config = dict(
    downsampling_factor=4,
    encoder_activation='prelu',
    encoder_depths=[2, 2, 4, 2],
    init='trunc_normal_002',
    beta2=0.95,
    one_sided=False,
    weight_decay=0.4,
)
Rows from block 8 of the encoder, named by matrix and row number. Rows with one number belong to one channel. Each number is 128 + 24 x the weight over its row's rms, rounded and kept within 0 to 255. All counts start at 0. After the name is the row's rms in percent of the matrix's.
# convs0: first 3x3 conv (encoder.blocks.8.convs.0.weight, 416x240x3x3), inputs 0-7, a 3x3 kernel for each
# convs1: second 3x3 conv (encoder.blocks.8.convs.1.weight, 416x416x3x3, transposed), outputs 0-7, a 3x3 kernel for each
convs0.324 098 [136 145 132 122 137 120 166 145 120  94 105 124 161 116 140 216 108  93 120 139 139 137 115  96 125  88 143 105 126 174 163 117 101 130 106 115 131 161 144 116 153 147 130  94 129 103 137 146 145 133  63 113 142 128 113 147 126 143 102 112 139 102 117 114 133 141 138 215 115 145 117 110]
convs1.324 086 [114 124 127 132 143 101 131 137 146 120 118 120 151 133 124 110 124 122 186 104 149 122 135 152 145 151 118 124 126 128 119  90 149 115 113 136 147 131 108 150 139 147 131 165 124 133 147 136 138 129 115 140 144 130 166 104 162 140 114 127  87 140 126 146  87 139 121 128 107 168 146 139]
convs0.325 127 [146 123 157 101 165 123 108 102 144 164 130  94 119 111 135 159  29 135 112 113 147 133 139 115 123 139 114 111 128 153 110 121 134 120 123 174 125 113 125 111 129  66 107 153 126 132 141 115 122  96 101 150 127 153 118 121 146 124 129 148  97 135  96 135 128 126 147 126 147  90  63 150]
convs1.325 100 [146 120 124  97 139 108 124 176 109 143 133  99  69 141 168 135 122 110 121 117 129 136 142  96 154 156 124 104  89 123 158 143 119 125 133 109 156 155 144 105 147 136 127 143 146  76  77 122 145 114 135 118 129 135 164 132 125 144  99 135  87 123 170 120 146 125 103 139 126 120 126 101]
convs0.326 097 [ 90 133 128 133 125 152 132 142 105 165 141 112 105 141 145 121 158 110 134 131 130 118  94 143 139 137 125 141 102  96 106 118  94 118 137 127 165 124 139 116  93 138 198 133  89 142 104 143 135  91 123 127 132 140 148  59 102 102 148 151 155 129 110 118 140 100  93 145 160 102 104 124]
convs1.326 083 [117 106 128  99  92 151 133 152 113 102 122  94 135 164 137 117 113 131  98 118 116 113 133 117 137 121 134 137 123 123 114 117 136 117  89 164 128 145  92 135 121 104 116 112 140 142 154 122  95 132 170 109  96 124 144 172 130 124 122 133 104 106 114 139 167 133  99 138 147 124 115 140]
convs0.327 107 [118  84 128 121 127 126 130 106 153 176 106 143  88 127 164 106 117 141 167 156 107  64 127 126 157 104 126 110 130 140 120 129 142 125  98 132 128 128 113 155 153 105 192 134 175 206 126 130 122 145 129 112 105 145 140 157 110  66 160 145 155  61 137 138 156 137 124 134 101 172  64 136]
convs1.327 135 [129 123 125 174 136 136 108  88 127 101 131 116  66 114 152 165 133 117 130 123 132 122 117 111 124 125 157 129 141 119 104 126 125 127 130 147 102 126 113 134  99 158 148 140  95  89 138 129 146 121 109 132  99 130  97 122 136 117 116 129 122 139 131 142 111 130  94 182 138 109 144  99]
convs0.328 094 [102 142 117 115 123 142 123 139 161 118 159 101  99  87 115 110  89 154 118 136 101  60  82 134 114 135 132 100 114 127  96 125 124 118 101  77 118 171 101 127 126 113 120 133 136 133 138 124 122  76 106 137 125 130 111 121 144 124 121 118 113 106 138 110 125 158 129 112 120 158 154  96]
convs1.328 084 [125 139 140 120 158 107 150 118 133 147 132 135 109  98 130 179 107 165  99 148 158 140 130 137  86 120 145 131 122 141 119  93 124 135 125 119 148 122 135 132 176 122 164 109 125 101 157 128  98 116 124 162 107 134 120 147 121 130 128 125 160 129 136 128 105 111 137 138 137 133  90 147]
convs0.329 109 [133 123 145 139 127 106 121  82 120 154 100 159 102 184 130 113 128 135 111  95 157 179 126 137 115 130 108 123 131 104 140 111 101 125 145 174 134 147 108 103 160 151 123 105 139  98 109 131 117 100 145 173 178 103 158 130 141  32 133 142 144 124 117 123 113 146 121 143 181 118 123 151]
convs1.329 096 [134  85 123 152 143 119 138 126 129 154 145 101 136 161 138 127 113 114  91 122 150 131 109 129  97 121 154 143 112  81 129 137 191 137 103 135 169 152 106 167 146 120 161  91 122 104 161 110 137 124 167 122 137 131 114 136 137 115 112 147 144 131 156 113 150 105 182 105 120 134 156 138]
convs0.330 100 [142 179  94  80 115 156  98 102 147 114 119 111 106 119 154 126 153 158 115 114  98 127 124 129 108 127 119 139 119 155 143 131 145 141 103 105 122 135 108 110 110 134 137 170 165  86 134 154 181 134  81 148 129 126 102 162 116 152 124 118  91 128 138 125 134 119 110 131 165  94 142 137]
convs1.330 123 [138  89 135 120 154 113 142 117 113 169 113  93 164 109 121 100 124 130 132 124 144 129 146 118 145 130 138 121 114 127 102 129 148 128 162 117 125 125 132 155 123 125 131 111 106 125 116 111 102 144 128 123 127 152 124 126 143 136 125 120 127 100 140 115 143 102 166 111 111  94 133 141]
convs0.331 114 [177 164 123 123 119 149 127 120 136  89 106 163 180  91 138 170  95 137 175 124 125 127 123 111 126 101 132 156 131 142 144 130 122 123 143 168 116 148 114 141  86 129  90 144 103 140  93 104 116 139 138  91 137 109  90 110 131 103 104 143 121  93 186 129  99 105 132 122 125 120 178 142]
convs1.331 096 [127 123 159 131  90 117 127 115 113 101 132 141 121 100 137 127 138 156 114 152 154  89 129 108  97 158 101 133 131 131 133 138  94 105 117 126 128 162 146 125  98 105 118 113 135 104 169 115 122 107 144 133 131 113 101 146 103 132 157 129 149 103 144 117 127 120 156 135 117 122 121 135]
convs0.332 102 [106 118 174 140 133 126 146  85 110 128 174 131 111 120 132 132  93 134 165 113 114 105 120 108 120 137 108 138 136 134 117 122 165  98 141 128 151 117 141 139 138 133 181 125 132 144 101 123 106 111 151 105 126 171 133 143 116 175 103 152 151  99 111 137 132 122 103 142 128 114 166 150]
convs1.332 128 [107 155  82 111 137 144 112 148 118 158 101 104 111 135 163 116 113 116 164 160 147 143 125 147 113  92 136 123 127 135 146  84 130 121 154 136 120 135 129 104 138 114 124 129 128 106 145 130 125 141 123 115 153 122 123 118 128 151 106 113 114 110 156  84 143 125 133 131 150 156 131 158]
convs0.333 100 [120 137  90 129 112 109 134 102 113  82 155 170 168  81 109  91  73 145 176 157 110 120 103  82 127 132 115 146 117 164 122 160 136 121 138 102 155 141  89 154 102 114 115 130 127  54  82 132 149 135 134 179 144 119 138 140 159 120  94 130 112 146 154 137 144 114 104 141 150 144 167 154]
convs1.333 080 [122 135 146 152 129 138 150 135 125 131 108 140 113 113 136 125 129 142 132 149 140 145 178 148 153 109 120 150 137 137 132 123 149  97 135 117 130 123 132 165  98 132  89  82 112 136 152  76 112 134 109 116 153 168 170 109 122 126 101 112 138 142 116 108 153 160 170 123 101  95 107 152]
convs0.334 122 [130 118 123 126 157 134 135 124 117 162 148 132  92  90 141 162 135 147 172 150 145 108 119  92 131 138 118 111 138 117 120 140 138 111 148 119 171  87 131 128  89 119 138 136 182 164 120 120 111 118 122 112 180 108  93 142 182 175 118  90 130 113 140 127 151 114 125 102 124 146 169 104]
convs1.334 091 [ 99 122 120 133 124 147 137 135 146 175 152 123 166 129  77 102 170 135 162 132 133 161 121 116 130 181 115 135 101 151 139 125 147 114  79 114 143 155 160 149 128 116 138 120 136 152 122  98 112 148 147 113 132 124 123 140  97 161 118 119 134  88 145 110 101 113 141 120 122 137 116 133]
convs0.335 132 [134 103 140 137  97 121 140 102 135 117 112 125  63  93 181 122 102 178 139  95 113 137 122  95 118 134 114 148 113 126 151  77 121 141 101 114 150  77 114  98  83 149 151 115 132 110 101 125 139 120 134 150 137 145  72 120 163 146 118 145 143 103 154 116 116 119 105 124 134 123 159 123]
convs1.335 103 [144 133 107 146 102  99 162 114 107 119 164 130 137 139  93 182 133 135 118 123 120 149 150  76 105 165 132 127 148 176 136 139 118 148 122 124 140 149 130 155 112 113 111 149 123 118 125 103 123 136 134 114 130 109 149 122 121 128 156 147 121 148 115 139 117 135 137 142 104 142 111 139]
convs0.336 089 [127 125 121 115 156 135 115 102 143 121 162 148 107  95 140 134 125 199 104 124 133 131 126 155 138 106 122 121  97 121 104 149 153 158 119 118  99  87 145 106  97 131 144 104  74 150 106  91  95 154 107 177 124 135 113 120 174 123 145 134  79 151 121 165 119 124 132 125 122 104 171 128]
convs1.336 099 [127 128 132 115 111 151 109 136 131 145 125 113  83 130 130 160 110 152 184 133 106  89  86  97 150 137 181 119 127 140 139 110 119 111 109 121 138 112 115  96 106 139 153 115 142 104 128 150 146  95  92 112 140 133 123 103 154 141 129  99 127 111 139 149 106 132 124 172 102 127 120 123]
convs0.337 105 [118 154 107 121 100 110 146 141 142 136 139 120  92 143 127  94 123 142 117 137 152 124 125 140 132 135 122 122 123 108 136 118 127 113 141 151 142  75 117 162 104 115 144 119 112 100 118 118 151 115 154 117 130 118  90  66  67 203 147 154 110 160 163 126 132 133 161 141 126 126  84 121]
convs1.337 092 [174 140 111 105 162 108 119 118 117 163 112 141 130 122 147 144 108 114 143 143 116 128 141 120 126 136 138 151 116 125 159 120  80 139 105 118 148 103 108  85 108 166 126 182 131  94  82 154 125 106 116 111 158 159 107  97 163 121 117  90 132 112 123 119 150 122 127 140 199 154 127  91]
convs0.338 108 [ 93 112 140 165 125  87 134 135 144 132 169 104 145 139 138 122 130 154 109  99 156 155 135 104 110 132 115 108 126 119 123 123 139 127 115 128 131 113 123 115 115 142 147 143 181 134 121 123 148 125 140 118 126 173 114 134 140 100  99 102 132 121 108 183 141 106 147 149 172 142 100 132]
convs1.338 133 [140 112 127 152 115 139 144 146 112 139 124  84 108 126 110 161 129 168 114 120 110 141 128 169 130 137 132 122 109 103 124 149 125 142 101 140 119 134 134 109 101 155 133 153  95 110 129  99 140 154 146 161 121 138 120 118 148 100 148 112 146 146 105 149 129  98 130  91 111 128 143 177]
convs0.339 086 [147 117 101 168 104 122 173  95 133 153 152 105 134  97 127 104 141 139  96  94 142 112 165 111 151 151 109 100 156 123 163 123  74 146 116 115 120 115 159 129 101 111 147 175 111 126 137 119 173 121 113 124 115  80 171 100 131 160 175  99 123  80 194  92 129 132 103  92 139 109 159 144]
convs1.339 077 [140 148 139 141 103 131 109 151 118 154 144 131  96 104 102 143 117 145 130 170 103 102 137 136 131 142 166 135 116 138 115 119 129 125 123 126 142 145 113 163 135 161  95 108 146 119 119 173 167 131 142  80 154 127 142 113 163 136 144 110 138 134 123 139 126 114 125 123  89 109 147 132]
convs0.340 095 [138 116 108 126 122  95 150 157 130 127 156 110 102 126 134 117 173 122 122 106 117 114 118 151 124 136 193 163 115 130 108 127 127  98  88 166 120 176 146 120 107 122 102 149  72  86 135 151 105 143 130  99 136 111 118 130 157 141 165 139 111  88 126 155 139 115  99 112 178 108 137 144]
convs1.340 094 [127 131 149 140 132  92  95 143 152 138 122 136 164 154 109 119 131 117 128 115 146 157 118 121 151 135 141 127 138 131 130 110 150 116 111 132  93 142 138 123 105 158 145 105 172  97 142 112 125 112 143 118 140 120 112 107 129 165 143 134  86 100 131 131 141 114 134 104 127 140 134  99]
convs0.341 105 [ 80 134 134 119 119 111 136 119 157 124 130  81 105  96 113 159 109 143 150 119 140 107  97 178 123 145 139 102 113 110 142 206 132 153  92 134 103 157  90 149  97 134 111 111 159 122 147 144 118 103  93 102 123 122 157  90 113 151 100 131 123 172 159 142 121 110  71 152 148 153 133 150]
convs1.341 092 [152 131 145  87 155 110 131 130 105 136 115 122 110  78 139 169 145  94 153 132 151 122 116 158 127  99 109 130 178 109 111 135 106 117 114 120 135 151 146 133  70 173 109 133  90 128 163 153 152 100 138 137 130 115 107  91 135 119  98 104 133 173  93 145 133 133 107 155  94 114 134 120]
convs0.342 105 [131 132  94 103 113 118 131 166 124 144 129 137  96 139 154 106 162 112 108 158 131 116 105 125 114 109  70 141 102 161 126 111 108 140  96  85 133 123 147 156  87 123  99 121 129 126 123 103 143  93 101 152 113  90 128 105  78 139 130 110 136 114 106 145 155 136 139 117  81 165 107 109]
convs1.342 082 [116  87 148 136 121 151 119 135 139 122 142  93 122 118 110 125 123 134 111  96 137 135 128 126 162 130 117 109 108 153  95 119 112 154 108 145  98 121 107 124 112 122 135 123 103 120  84 166 121 113 140 154  96 129 119 129 111 130  74 146 144 142 104 135  86 161 139  95 142 116 170 148]
convs0.343 120 [131 105 149 140  94 147 147 149 106  93 120 109 166 123 130  65 104 127 122 121 114 163 142 126 161 147 103 111  66 116 156 111 112 118 160 123 142 143 114 122 120  84 153 132 118 118 116 121 101 116 134 125 168 145 154 153 108 131 148 119 106 141 138 173 152 120 128 190 106 139 121  87]
convs1.343 092 [111 115 145 110 121 125 136  90 126 135 108  97 136 120 110 138 103 165 140 165 117 133 120 115 123 137 139 146  91 104 128 116 152 131 125  98 122 154 132 150 124  85 136 126 143 127 121 113 120 132 157  81  86 117 139 102 123 142 126 133 110 110 142 136 119 128 121 116 120 137 139 132]
convs0.344 091 [112 106 145 133 109 117 133 102 161 107 166 157 116 135 144 144  77 138  98 130 118 146 161 112 126 128 116 112  63 107 159 123 132 145 122 114 125 134 105 166  78 116 113 158 110 179 102 138 163 106 152  66  94  97  96 132 119 127 105 110 167 134 124 139 170 146 109 130 122 170 101  97]
convs1.344 120 [108 109 138 121 118 151 133 122 112 115 161 150 151  84 136 105 128 104 129 117 130 115 138 150 147 158  95 108 130 143 129 111 133 109 104 129 126 136 128 114 134 152 104 114 138 122 114 150 156 116 152 124 122 123 126 139 133 138 140 140 122 105 136 153 156  90 140 116 147 116 136 127]
convs0.345 090 [141 134 122 101 153 118 154 104 138 104 153 106 120 124 134 161 127 119 111 109 113 138 152 119  90 103 135 157 150  86 123 106 121 127 120 124 122 134 130 119 142 128 143 128 111 112  88 151 155 134 154 135 126 105 110 106 133  67 121 113 107 140 137 174 191 146  97 137 146 115 137 134]
convs1.345 084 [106 111 153 154 152 103 138 128 141  62 131 173 123 137 132 154 110 119 136 148 117 143  97 146 125 137 144 109 122 110 107 163 154 154 130 126 139 111 152 141 121 133 100  93  87 114 117 112 156 102 141 131 163 132 156 140  90 109  93 128 127 151 125 147  96 118 131 167 117  61 144 129]
convs0.346 110 [163 125 137 118 138 115 107 139 123 118  53 151 157 132 165  59 137 118 113  83 144 102 122 113 123 180  95 106 132 136 140 149 146 131 133 129 142 151 120  99 106 125 110 158 125 138 115 115 137 146 129 105 151 134  95 174 137 131 101 145 155 126 145  99 119 140 131 139 161 123 142 124]
convs1.346 088 [135 150 111 121 125 138 138 159 119 132 133 131 123  84  91 144 139 122 111 110 136 123 132  95 117 121 168 136 129 108 115 150 118 114 138 155 136 138 106 151 126 111  85 180 120  83 144 117 111 105 146 137 155 109 175 122 100 128 113  76 158 141 101 111 108 112 163 118 114 107 127 128]
convs0.347 097 [123 154  93 142 172 126 113 125 133 106 142 128  93  93 145 155  95  85 106 116 165 127 139 144 122 136 112 101 117 130 109 129 140 142 138 141 120 133 140 141 116 139 151  95 145 145 114 166 141 158 128 131 131  65 120 165 114 112 142  97  99 165 158 101 137 127  83 156 140 134 129 139]
convs1.347 097 [107 114 117 119 137 142 147 115 129 128 115 160 102 155 156 130 126  93 163 132 104 134 145 113 123 137 120 148 137 140 143  93 140 112 113 130 115 136 137 133 142  88 112 149 136 128 126 126 148 136  90 105  93 184 125 112 118 109 131 114 122 115 132 145  81 177 150 133 127 117 150  97]
convs0.348 083 [136 104 136 141 117 143 118 109 126  95 164 137 139 114 117 158 104 134 142  93 173 108 138 139 155 122 119  89 109 101 121  94 131 125 156  98 133 148 130 118 165 123 161  92 154 138  87 141 119 162 118 100 134 123 177 130  57 162 146 146  62  78 132 118 106 160 130 136 143 118 126 111]
convs1.348 108 [107 134 154 110 136 126 127 162 131 150 101 156  85 122 103 136 162  96 156 150 150 136 119 135 117  97  94 129 136 133 108 137 123 119 117 147 132 143 133 129 143 144 121 104 124 147 144 125 108 147 140 133 116 122 138 138 114 133 132 141 118 133 134 127 158 158  88 133 107 146 105 161]
convs0.349 110 [118  99 139 115 166 124  96 129 106  95 141 134  88 114 124 122 107 113 138 142  85 120 128 115 121 124 146 126 145  84 141 179 133 163 199 119 101 149  86 193 127 125  88 114 152 110 137 126  92 143 126 171 153 137 128  88 114 129 175 112 104 126 131 115 151 158 149  86 161 115 101 125]
convs1.349 082 [123 107  95 147 131 151 131 120 133 112 100 144 102 111 102 145 120 107 131  92 158 133 106 177 110 129 114 143 125 142 119 133 139  98 126 100  94 116 139 113 164 152 130 137 156 123 101 142  75 205 113 103 127 128 124 140 144 106 144 167 125 114 122 158 117 157 115 127 136 108 135 161]
convs0.350 096 [131 172 141 161  92 125 162 135  96  94 130 146 188 112 162 147 113 148 137 129  96 101  88  95 151 126 126  90 125 121 133 130 139 131 123 129 133 156 130 147 156  97 129  97 160 130  99 125 125 140 136 138 147 111  68 106 152 106 172  92 100 171 141 127 117 110 171 130 175 101 147  88]
convs1.350 102 [122 123 134 132 111 123 159 105 120 128 130 102 169 123 115 137 117 140  95 117 129 124 156  97 189 147 140 113 112 133 136 136 109 136 124 139 154 118 147 139 147 131  95 117 131 136 107 135 130 121 129 166 120 135 144 151 100 128 145 122 138 115 141 157 113 120 135 133  67 127 136 141]
convs0.351 090 [131 125 136 125 116 106 132 150 101 117 156 146 100  95 118  84  81 154 148 127 112 155 128 126 102 158 136 147  85 111 172 125 104 130 111 132 149 104 131 123 156 119 159 136 113  88 132 138 164 107 144 121 125 143 122 123 132 148 115 167  99 107 167 171 126 126 134 115 131 123 129 165]
convs1.351 073 [ 99 112 110 120 112 152 117 107 145 116 147  97 126 143 121 111  82 129 141 146 104 142 142 113 122 152 132 114 138 101 133 108 153 130 117 118 142 165 138 112 151 125 106 117 152 115 148 111 116 106 170  94 142  76 138 151 130 125 132 153 129 134 124 119 120 144 115 192  86 127 104 165]
convs0.352 094 [152 153 137 144 120 135 105  95 124 101 114 127 144 147 145 113  88 128 121 157  99 138 156 101 128 122 102 126 140 147 157 110 103 123 112  82 122 136 143 148 136 158 142 103 155 144  99 115 120  79 121 154 133 152 137 101 146 126 101 126 133 122 121 110 184 109 149  67 145  95 109 135]
convs1.352 096 [131 108 117 161 128 121 121 109 146 108 117 151 106 146 120 142 125 109  83 120 144 107 123 168 121 116 132 117  93 117 143  98 131 112 125 131 106 139 123 132 129 133  90 140 136 137 106 138 131 113 127 125 149 108  95  70 151 133 157 135 131 128 140 124 143 143 145 156 109  96 137 148]
convs0.353 108 [104 141 106 127 135 140 155 132 106  89 151 157 142  59  89 102 114 157 157 150 119 142 131 116 124 122  96 142  97 143 118 129 145 154 158 137 135 112 130 139 100 118 165 117 174 136 118 126 153 122 160 151 144 125 109 115 149 123 166 201 139 102 104 129 114 107 159 130 173  92  93 126]
convs1.353 095 [120 144 117 123  99 127 123 131 159 117  98  96 135 143 163  95 110 102 147 115 118 124 145 140  99 118 120 142  97  90 151 128 134 159 127 146 119 114 154 150 114 183 133 157 110 155 107 108 109 201 116 115 119 117 126 139 105 151 108 146 130 112 146 127 151 125 152 125 112  96 116 138]
convs0.354 118 [145 134 148  89 102 158 118 108 129 143 106 227 101  81 125 138  96 162 129 112 108 131 118 136 167 152 127 135 158 104 117 123 143 145 127  92 143 131 149 146  97  84 107 150 141 119 128 103 155 104 151 123 131 143 105  98 120 136  92 128  74 114 105 116 139 125  68 150  94  89 163 129]
convs1.354 086 [133 130 130 140 122 102 110 137 125 134 135 156 100  86 126 126 105 121 133 110 134 123 126  97 166 117 103 138 116  83 109 145 132 129 117 140  77  88 154 174 112 135 124 131 113 170 103  86 126 108 111 144 143 179 111  97 133 107 140 118 121 141 138 115 151 113 133 108 142 135  93 138]
convs0.355 089 [109 132 152 123 138 134 156 102 108  98  58 127 133 126 117  95 102 164  74 145 112 146 155 147 145 122 121  97 108 154 173 105  66 141 112 101 161 100 162 114 119  86 167 108 108 113 101 140  97 141 131 108 128 140  94  86 141 165 141  66 109  90 131  94 150 139 125 105 127 110 105 111]
convs1.355 078 [115 134 121 143 160 119 100 101 128 138  74 117 163 105 121 149 111 122  89 156 108 179 115 130 100 126 134 115 102 115  91 141 144 108 140  96  89 129 152 125 112 151 140 106 115 145  99 187 147  96 123 121 128  84 122 120 143 120 119 113 143 131 104 102 136 114 101 137  93 136 100 165]
convs0.356 096 [176 116 151  97  97 139 133 105 146 110 132 151 147 122  83 105 149 133 137  85 131 139 133 110  95 132 120 154 121 141 157 112 134 107 117 126 163 140 118 186 147 140 105 114 135 124 129 121  88 182 123 118  92 158 113 140 138 100  87  99 156 100 135  93 129 129 136 142 108 139 158 104]
convs1.356 108 [125 128 135 146 159 130 106 113 125 137 119 122  96 140 174 128 103 119 127  93 128 133 126 149 131 113 162 137 127 127 134 122 119 130 133 143 129 108 135 119 122 132 118 138 136 109  96 149 110 115 115 124 130 134 124 137 143 120 109 136 122 111 126 119 133 109 120 124 129 150 105 157]
convs0.357 138 [117 148 126 107 107  90 124 144 134 128  74 179 114 131  83 133  99 170 145 126 105 126  88 136 132 130 158 131 158 138 135 141 136 111 144 136 180  77 141 140 144 102 126 151 153 117 151 130 106 126 159 129 123 157 153 116 131 132 101 107 103 142 144 133 157 129 150 175 120 124 131 126]
convs1.357 223 [ 99 138 131 118 125 165 122 130 130 136 172 107  80 144 118 103 110 132  77 139 104 148 147 141 124 140  73 142 115 125 132 123 118 140 109 124 143 126 107 118 116 123 132 124 102 130 133 141 142 119 114 123 122 129 120 102 111  97 144 133 116 130 126 143 135  69  99 168 105 126 136 135]
convs0.358 088 [123 109  91 129 139 134 110 127 128 129 131  77  97 145 129 121 115 154 141 124 117 110 139 161 127 119 140  77 106 136 109 159 118  79 109 126 141 162  83 145 118 103 123  76 152 142 129 152  97 119 140 135 135  86 127 190 143 141 105 117 125  98 141 135 174 153 131 151  69 148 133 121]
convs1.358 079 [111 126 137 136 127 156 131 141 147  99 132 131 115  96 109 136 119 159 156 145 122 136 140 113 124 133 156 140 113 117 150 116 148 131 120  80  92 113 142 107 153  95 140 123 113 148 131 124 115 156 164 125 123  54  94 131 131 134 138 120 148 119 113 113 138 151 115 143 127  85 111 108]
convs0.359 099 [156 122 132  82 161 114 109 153 144 199 167 103  91 139 127  84 137 104 129 176 125 116 100 133 108 145 145  93 161 146 106 114  99 131 116 115 137 124 112 125 120 133 159 120 103 169 108 140 121 116 136 118 143 130 157 154 109  95 102 132  94 145 163 150 130 113 119  66 156 154 109 142]
convs1.359 076 [101 125 115 130  99 145 133 116 142 107 142 106 147 167 156  83 130 149  94 107 130 131 159 127 154 140 165 111 154 104 109  97  94 124 123 125 122 119 139 159 151 128 123 144 134 118  94 104 127 117 166 112 126 136 125 114 126 101 167 158 151 121 126 132 134 113 130 119 146 163 128 160]
convs0.360 094 [145 104 155 104 113 164 108 113 147 119 177 132 150  90 115 147  90 138 169  56  65 123 133 143 132 150 135 107 118 142 115 126 135 133  96 145 151 166 132 109 104  94 129 125 119 151 105 121 105 147 190 136 133 122 118 112  92 136 152 151  48 133 152 142 129 124 162 108 123 124  89 124]
convs1.360 075 [126 155 142 135  91  90 135 103 153 107 131 130  79  97  92 149 160 146 132 156 178 139 131 131 127 115 133 109 123 114 108 159 160 142 113 140 160  92 142 162 140 136 136 148 116  97 121 132 139 104 119  78 155 133 110 141 134 111 154 143 138 118 136 129  98 124 133 140 114 139 125 162]
convs0.361 121 [170 137 137 150 141 130 117 113 123 128 180 153  92 107 116  99 101 154 122 129 129 107 112 101 117 134 129 143 137  96 175 138  78 120 118 107 112  81 119 114 132  70 173 138 109 128 130 100 131 139 102  99 174 117 157 131 129 123  54 138  93 131 151 119 133 149  85 157 111 132 154 120]
convs1.361 100 [125 117 111 139 142 119 113 147 140 150  71 125 165 129 136 107 105 124 144 138 150 112 151 174  95 112 129 101 151 179 135 138 149 119 109 126 126 139 119 162 101 100 159 141 108 150 130 159  75  90 109 140 141 135 151 140 122 147 161 139 128 131 118 145 168 139 114 160 132 118 107 107]
convs0.362 099 [118  96 117 127 139 155 130 134 157  92  89 126 141 137 181 121 151  98 147 135 110 104 139 166 125 182 105 126 127 121 138 147 128 125  70 124 122 171 116  78  65  76 151 152 151 133 137 107 182 113  99 104 117 135 116 141 117  98 150  89  98 155 141  91  98  97 126 109 146 149 131 113]
convs1.362 103 [130 152 153 144 130 158 142 122 100 107 126 135 129  98 121 147 119 184  88  96  97 129 127 118 180 123 139 115 124 149 124 136 116 118 146 124 141 135 117  76 104 133 112 151 182 139 121 119 123 143 191 147 119 109 140 135 136 120 136 153 135  79 127 102  72 133 134 104 152 164 127  98]
convs0.363 104 [145 141 152 103 123  99 155  98 137 129 137 109  94  97 156  83 148 106 152  88 110 151  97 115 140  41 168 151 154 151 150 148  87 129  93 118 169 126 115 170 112 117 131 159  96 131 135 121 123 147 137 132 137 162  98 147 121 173 150 107 122 100 169 127 113 130 134 109 136 110 106 111]
convs1.363 082 [104 153 118 127 143 147 112 129 116 129 133 140 155 123 129 117  89 127  80 130 144 148 147 151 123 130 128 105 115 114 127 120 101 115 158 125 123 130 139 164 113  81  92 169 160 137 155 106 141 157 137 111 107 103 153 132 134 144 130 118 114 141 123 145 113 136 120 126 182 150 134 129]
convs0.364 096 [152 144 127 133 112 119 123 147 135 170  92  91 166 130 110 117 151 118 162 101 108 152 132 131 117 138 138 104 145 145 125 129 117 153 139 116 161 149 122 115 108 132 149 123 161 128 162  96 138 122 141 144 142 115 142 118 163 139 116 101 156  93  84 139 109 139 124 124 129 127 183  88]
convs1.364 081 [140 161 108 133 125 121 138  95 136 141 154  89 120 156 139  89 117 146  92 168 121 121 156 149 142  90 109 131 135 142 119 131 137  98 125 136 137 145 135 132 158 143  93  85  98 113 208 124 147  94 145 110 151 136 135 117 147 114 135 110  94 119 119 121 113 127  96 119 136 123 131 131]
convs0.365 107 [122 137 111 124 148 123 133 158  95 132 170  95 113 139 105 154  71 121 100 110 112 120 129 124 119 109 147 131 112  89 129 165 138 126 136 103  96 166 141 145 123 136 149 119 113 119 168 127 104 131 136 115 126 130 111 115 143 175 116  73 107 132 119 128  98 120  80 120 141 133 170 134]
convs1.365 087 [121 156 136 145 126 169 129 130 135 134 109  86 163 121 128 105 112 123 153 125 136 122 136 117 127 127 124 128  91 124  92 123 115 117 125 149 136 103 115 161 143 135 134 114 116 126 117 115 124 109 146  82 104 102 139 145 134 114 128 112 151 161 135 143 122 143 137 138 128  96 120 102]
convs0.366 107 [114 139 101 135 146 154 110 149 124  93 109 160 149 173  70 130 113 111  86 101 133 118 169 132 118 125 131 118 110 125 143 111 124  92 135 163 163 125 107  97 127 151 106 111 125 121 163 119 139 127 126 136 128 123  93 146 112 142 135 145 136 121 138 118 148 124 110 157 149 126 105  78]
convs1.366 134 [119 125 128 148 108 101 121 165 109 118 123 119 128 119 118 113 133 155 156 137  97 131 142 140  94 126 131 126 143 146 120 122 117 116 131 124 127 107 149 146 172 120 107 105 130 124 113 122 126 124 139 132 132 142 118 155 108 110 142 142 126 139 147 146  78 148 169 137 141 139 159 105]
convs0.367 082 [127 143 120 113 146 157 151  96 121 137 137 108 168 104  87  71 101 163 131 147 154 144 108 128 153 108 126 168 137 145 102 130 106  98 112 123 200 128 140 157 119 130  94 126 111 111 108  92 143 173  90 136 111 138 167 103 145 103 175 117 129 141 137 122 109 131 106  84  82 134 158 158]
convs1.367 075 [115 155 100 131 148 103 119 137 140 115 128 156 145 163 104 133 128 155 139 169  84 112 105 117  85 159 141 126 127 119 132 126 125 141 131 132 118 139 146 124 131 173 128 130 132 119 134 124 112 143 116 160 110 130 139 106 118 121 111 145 125 153 123 127 152 136 111 132 138 165  79  84]
convs0.368 088 [109 125 117 143 147 127 130 127 152 137 141 138  98 110 125 163 101 143  98 109 115 159 102 156 127  99 105 111 141 115 103 103 139 100 122 143 156 111 165 157 112  78 150  87 140 134 126 100 132  79 149 128 138 109 165 132 124  79 100 127 126  65 173 144 137 148 109 159 130 137  91 104]
convs1.368 079 [130 117 141 126  96 111 125 138 112 140  68  93 121  81 157 123 135 137 155 124  98 173 117 125 130  99 129 154 138 166 128 123 138 104 107 144 134 113 160 121 163 133 106 125 130 116 156 141 131 135 135 107 126 116 111 155 129 149 150  85 106 127 153 116 114 138 136 106 154 119 160  72]
convs0.369 105 [127 107 137 138 133  78 123 109 165 112 180 134 170  65 126 106 126  96 181 109 164 107 127 141 160  97 104 153 130  98  95 138 136 105  98 144 127 138 126 144  85 168  85 146 132 110 113 107 155 132 126  84 111 124 107 106 134 161 156 148 129 109 101 135 160 107 173 119 122 131 115 139]
convs1.369 093 [113 152 114 130 117 107 146 113 140 159 132  90 101 112 148 123 106 136 168  85 120 107 134 108 133 134 126 128 146 161 134  90 125 129 103 133 118 111 143 108 114 143  84 142 107 105 136 123 137 124 118 131 129 121 143 143 154 144 152 125 110 124 119 100  97 138 132 141 133 138  97 130]
convs0.370 092 [144 123 132 107 119 141 143 109 121  89 153 101 141 109 142 119 102 141 118 138 133 111 150  96 131 131 137 145  96 157 112 139 146 149 155 130 147 116 112 120 162 118 141 168 120 145 123 106 129  98 169 132  67 115 117 123 130 144 111 140 150 106 149 107 121 144 115 103 172 160 162 108]
convs1.370 077 [115 115 122 111 138 162 122 140 120 143 147 134 163  84 107  86 132 111 131 121 126 131 110 122  88 125 147 121 138 126 112 129 103 139  91 139 118 117 146 102 105 139 141 132 139 141 106 156 174 129 123 134 103 142 117 122 129 156 135 116 125 125 115 122 138 134 109 115 149 154 166 115]